{
  "model": "image denoising autoencoder",
  "dataset": "photos of arthropod specimens (BIOSCAN-5M)",
  "train_examples": 48750,
  "image_size": 48,
  "crop_scale_min": 1,
  "horizontal_flip": true,
  "color_jitter": 0.2,
  "bottleneck": "denoising",
  "downsampling_factor": 8,
  "encoder_arch": "mobilenet_v2",
  "encoder_norm": "batchnorm",
  "encoder_activation": "relu",
  "encoder_depths": [4, 7, 4],
  "encoder_kernel_size": 3,
  "encoder_stem": "deep",
  "encoder_expansion": 6,
  "encoder_widths": [32, 56, 96],
  "loss": "mse",
  "latent_channels": 32,
  "decoder_norm": "groupnorm",
  "decoder_activation": "silu",
  "decoder_weight_standardization": false,
  "decoder_padding_mode": "replicate",
  "decoder_widths": [64, 128, 128, 128],
  "decoder_blocks_per_level": 2,
  "decoder_block": "basic",
  "decoder_attention": false,
  "decoder_upsampling": "nearest_conv",
  "init": "xavier_uniform",
  "residual_init": "zero_last",
  "optimizer": "soap",
  "beta2": 0.999,
  "learning_rate": 0.0045,
  "beta1": 0.95,
  "shampoo_beta": 0.999,
  "eps": 1e-08,
  "precondition_frequency": 20,
  "max_precond_dim": 512,
  "merge_dims": false,
  "one_sided": false,
  "adamw_lr_other_params": 0.0014,
  "max_grad_norm": 3.0,
  "max_steps": 11700,
  "batch_size": 128,
  "epochs": 30.7,
  "lr_schedule": "cosine",
  "final_lr_fraction": 0.05,
  "warmup_steps": 230,
  "weight_decay": 0.1,
  "adamw_weight_decay_other_params": 0.05
}
Rows from block 3 of the encoder of a small image denoising autoencoder, named by matrix and row number. Rows with one number belong to one channel. Each number is 128 + 24 x the weight over its row's rms, rounded and kept within 0 to 255. All counts start at 0. Numbers have three digits each.
After each channel's rows are labels from the 100 images, of 14976, where the channel reaches its highest value: "patch colour" is the nearest of a few named colours to the mean colour under the peak. Only what is clearly more common there than usual is listed. The data: photos of arthropod specimens (BIOSCAN-5M).
# convs0: expand pointwise conv (encoder.blocks.3.convs.0.weight, 192x32x1x1), inputs 0-31
# convs1: depthwise 3x3 conv (encoder.blocks.3.convs.1.weight, 192x1x3x3, trained with AdamW), a 3x3 kernel
# convs2: project pointwise conv (encoder.blocks.3.convs.2.weight, 32x192x1x1, transposed), outputs 0-31

convs0.159:091150183128118142110104079108163160133132142117153126096150121113125108148123083152150127116150
convs1.159:139151129142135085131091095
convs2.159:156118125091124147114152134167094121103169108132132110157107123133116154099154124159148077148093
patch colour: white

convs0.63:141156096110112096127115153143095096158189119131122128174134102098086131129115132124110102132111
convs1.63:133116129138132077115103088
convs2.63:146107168138148161115154130171170167149113105090129150145099136132141134119137146105119096139169
patch colour: white

convs0.110:170133153148163129126183138129102118142140123099161087140119092162126094109137127151123097120104
convs1.110:131114138132181145167142134
convs2.110:129137102113180108119135124141090132169066132134141155145111091098112150150113103110110111119115
patch colour: grey

convs0.119:162128146141102158164120125121116104156142151124095158140124104133136107103120160097104125121199
convs1.119:126122126117112162129159076
convs2.119:169119138115102099087125119116158147115134109131084089160120120150083150131148124151153111126087
patch colour: brown; grey

convs0.37:153143159139146127139144082109158134123127103102145081175092121162145095100126132106124134133161
convs1.37:128113101099122093153161107
convs2.37:126116175136149106119153151128101164098111099117180098122133081156139101118151139135122127162115
patch colour: brown; black

convs0.120:155095101123158153106118094131101111105154145160187137134125143133140133073126126172122119123127
convs1.120:139140162148126138128163173
convs2.120:131120079142126112131118083134119118100107146115161131144098179133081099141110146122100109099103
patch colour: black; brown

convs0.3:139150142099118109113121064121155139119145105137124135144095138104102129171078116117171127107151
convs1.3:127132131128152137105069107
convs2.3:165098076104121159106129145114145150117185090114124146115164139133140102115096155143117132138121
patch colour: white

convs0.71:136117114128168136130123160126123124115138102126098146145114115101127141081112114091069138124191
convs1.71:122152139149080140149159118
convs2.71:137120083105107131145135151115143110092092116158116120145096091121094180136153132101099119144104
patch colour: grey

convs0.163:109064115153126124113137123124133113136120110152101111118106105055141151134142120118085121162125
convs1.163:127137109124106093104100088
convs2.163:102132110125193135146110138103100133116078139150145131120123145087135176108106139138098140150146
patch colour: white

convs0.4:108119152097146130132132095174150156128096103131140074132099131159104128164136127149088100140116
convs1.4:096163100125168113137115133
convs2.4:100107122120144065120109162135147118130120138142126169144163131105093159113174113124139106161144
patch colour: brown

convs0.166:121132105118143111126176141173117125138156112149132146098119166167181126153169121109160140136129
convs1.166:138151109095122087107113101
convs2.166:091141144105138109143153113119103125118168144128132118111164162169131107116075135154179124124154
patch colour: white

convs0.90:113098112122119121143125086148167130107158124142061136097134134130115101156139132084123135118172
convs1.90:135125130132196108122121123
convs2.90:170117132160129126123107142149161138134073122095200122152115126130106133117144107103141115113152
patch colour: white

convs0.174:126089138100122151127110160118116136132097141095104127087136105145134163145106132133119054107146
convs1.174:127095121106089091110109134
convs2.174:115152130107165114149153146105136131134087065138091110111164135133110156141125140127099145170114
patch colour: white

convs0.86:139096122126119127193173120095145108146113126122120126154117182134126101112176151153138133127120
convs1.86:111103179120110104112126107
convs2.86:131120165160133133106119141087185114093099140114172104146148164120126143141169131127141111127152
patch colour: white

convs0.25:151110170112086101162151114149115153118105119146121120170102152105106109143145126120070130148119
convs1.25:117127137112088136128076109
convs2.25:163134170156155150086144106081174121124109129139126125120089157120152137150126108146112135104100
patch colour: brown; grey

convs0.0:143114141134149108136138136100138121105090091124152132143149157128119115127135069107102088066130
convs1.0:118135156081093123127100134
convs2.0:138119070176131094139077141163126148132130153119156167100146118111128117127150105139131160138123
patch colour: brown

convs0.8:121174144131145119161158166106117094148144103105160161128123093122138162125119123163157090128146
convs1.8:109107109113159090094123113
convs2.8:108116115149089084137100169086166097126109150132133127110136156114137124120110112127172132160160
patch colour: white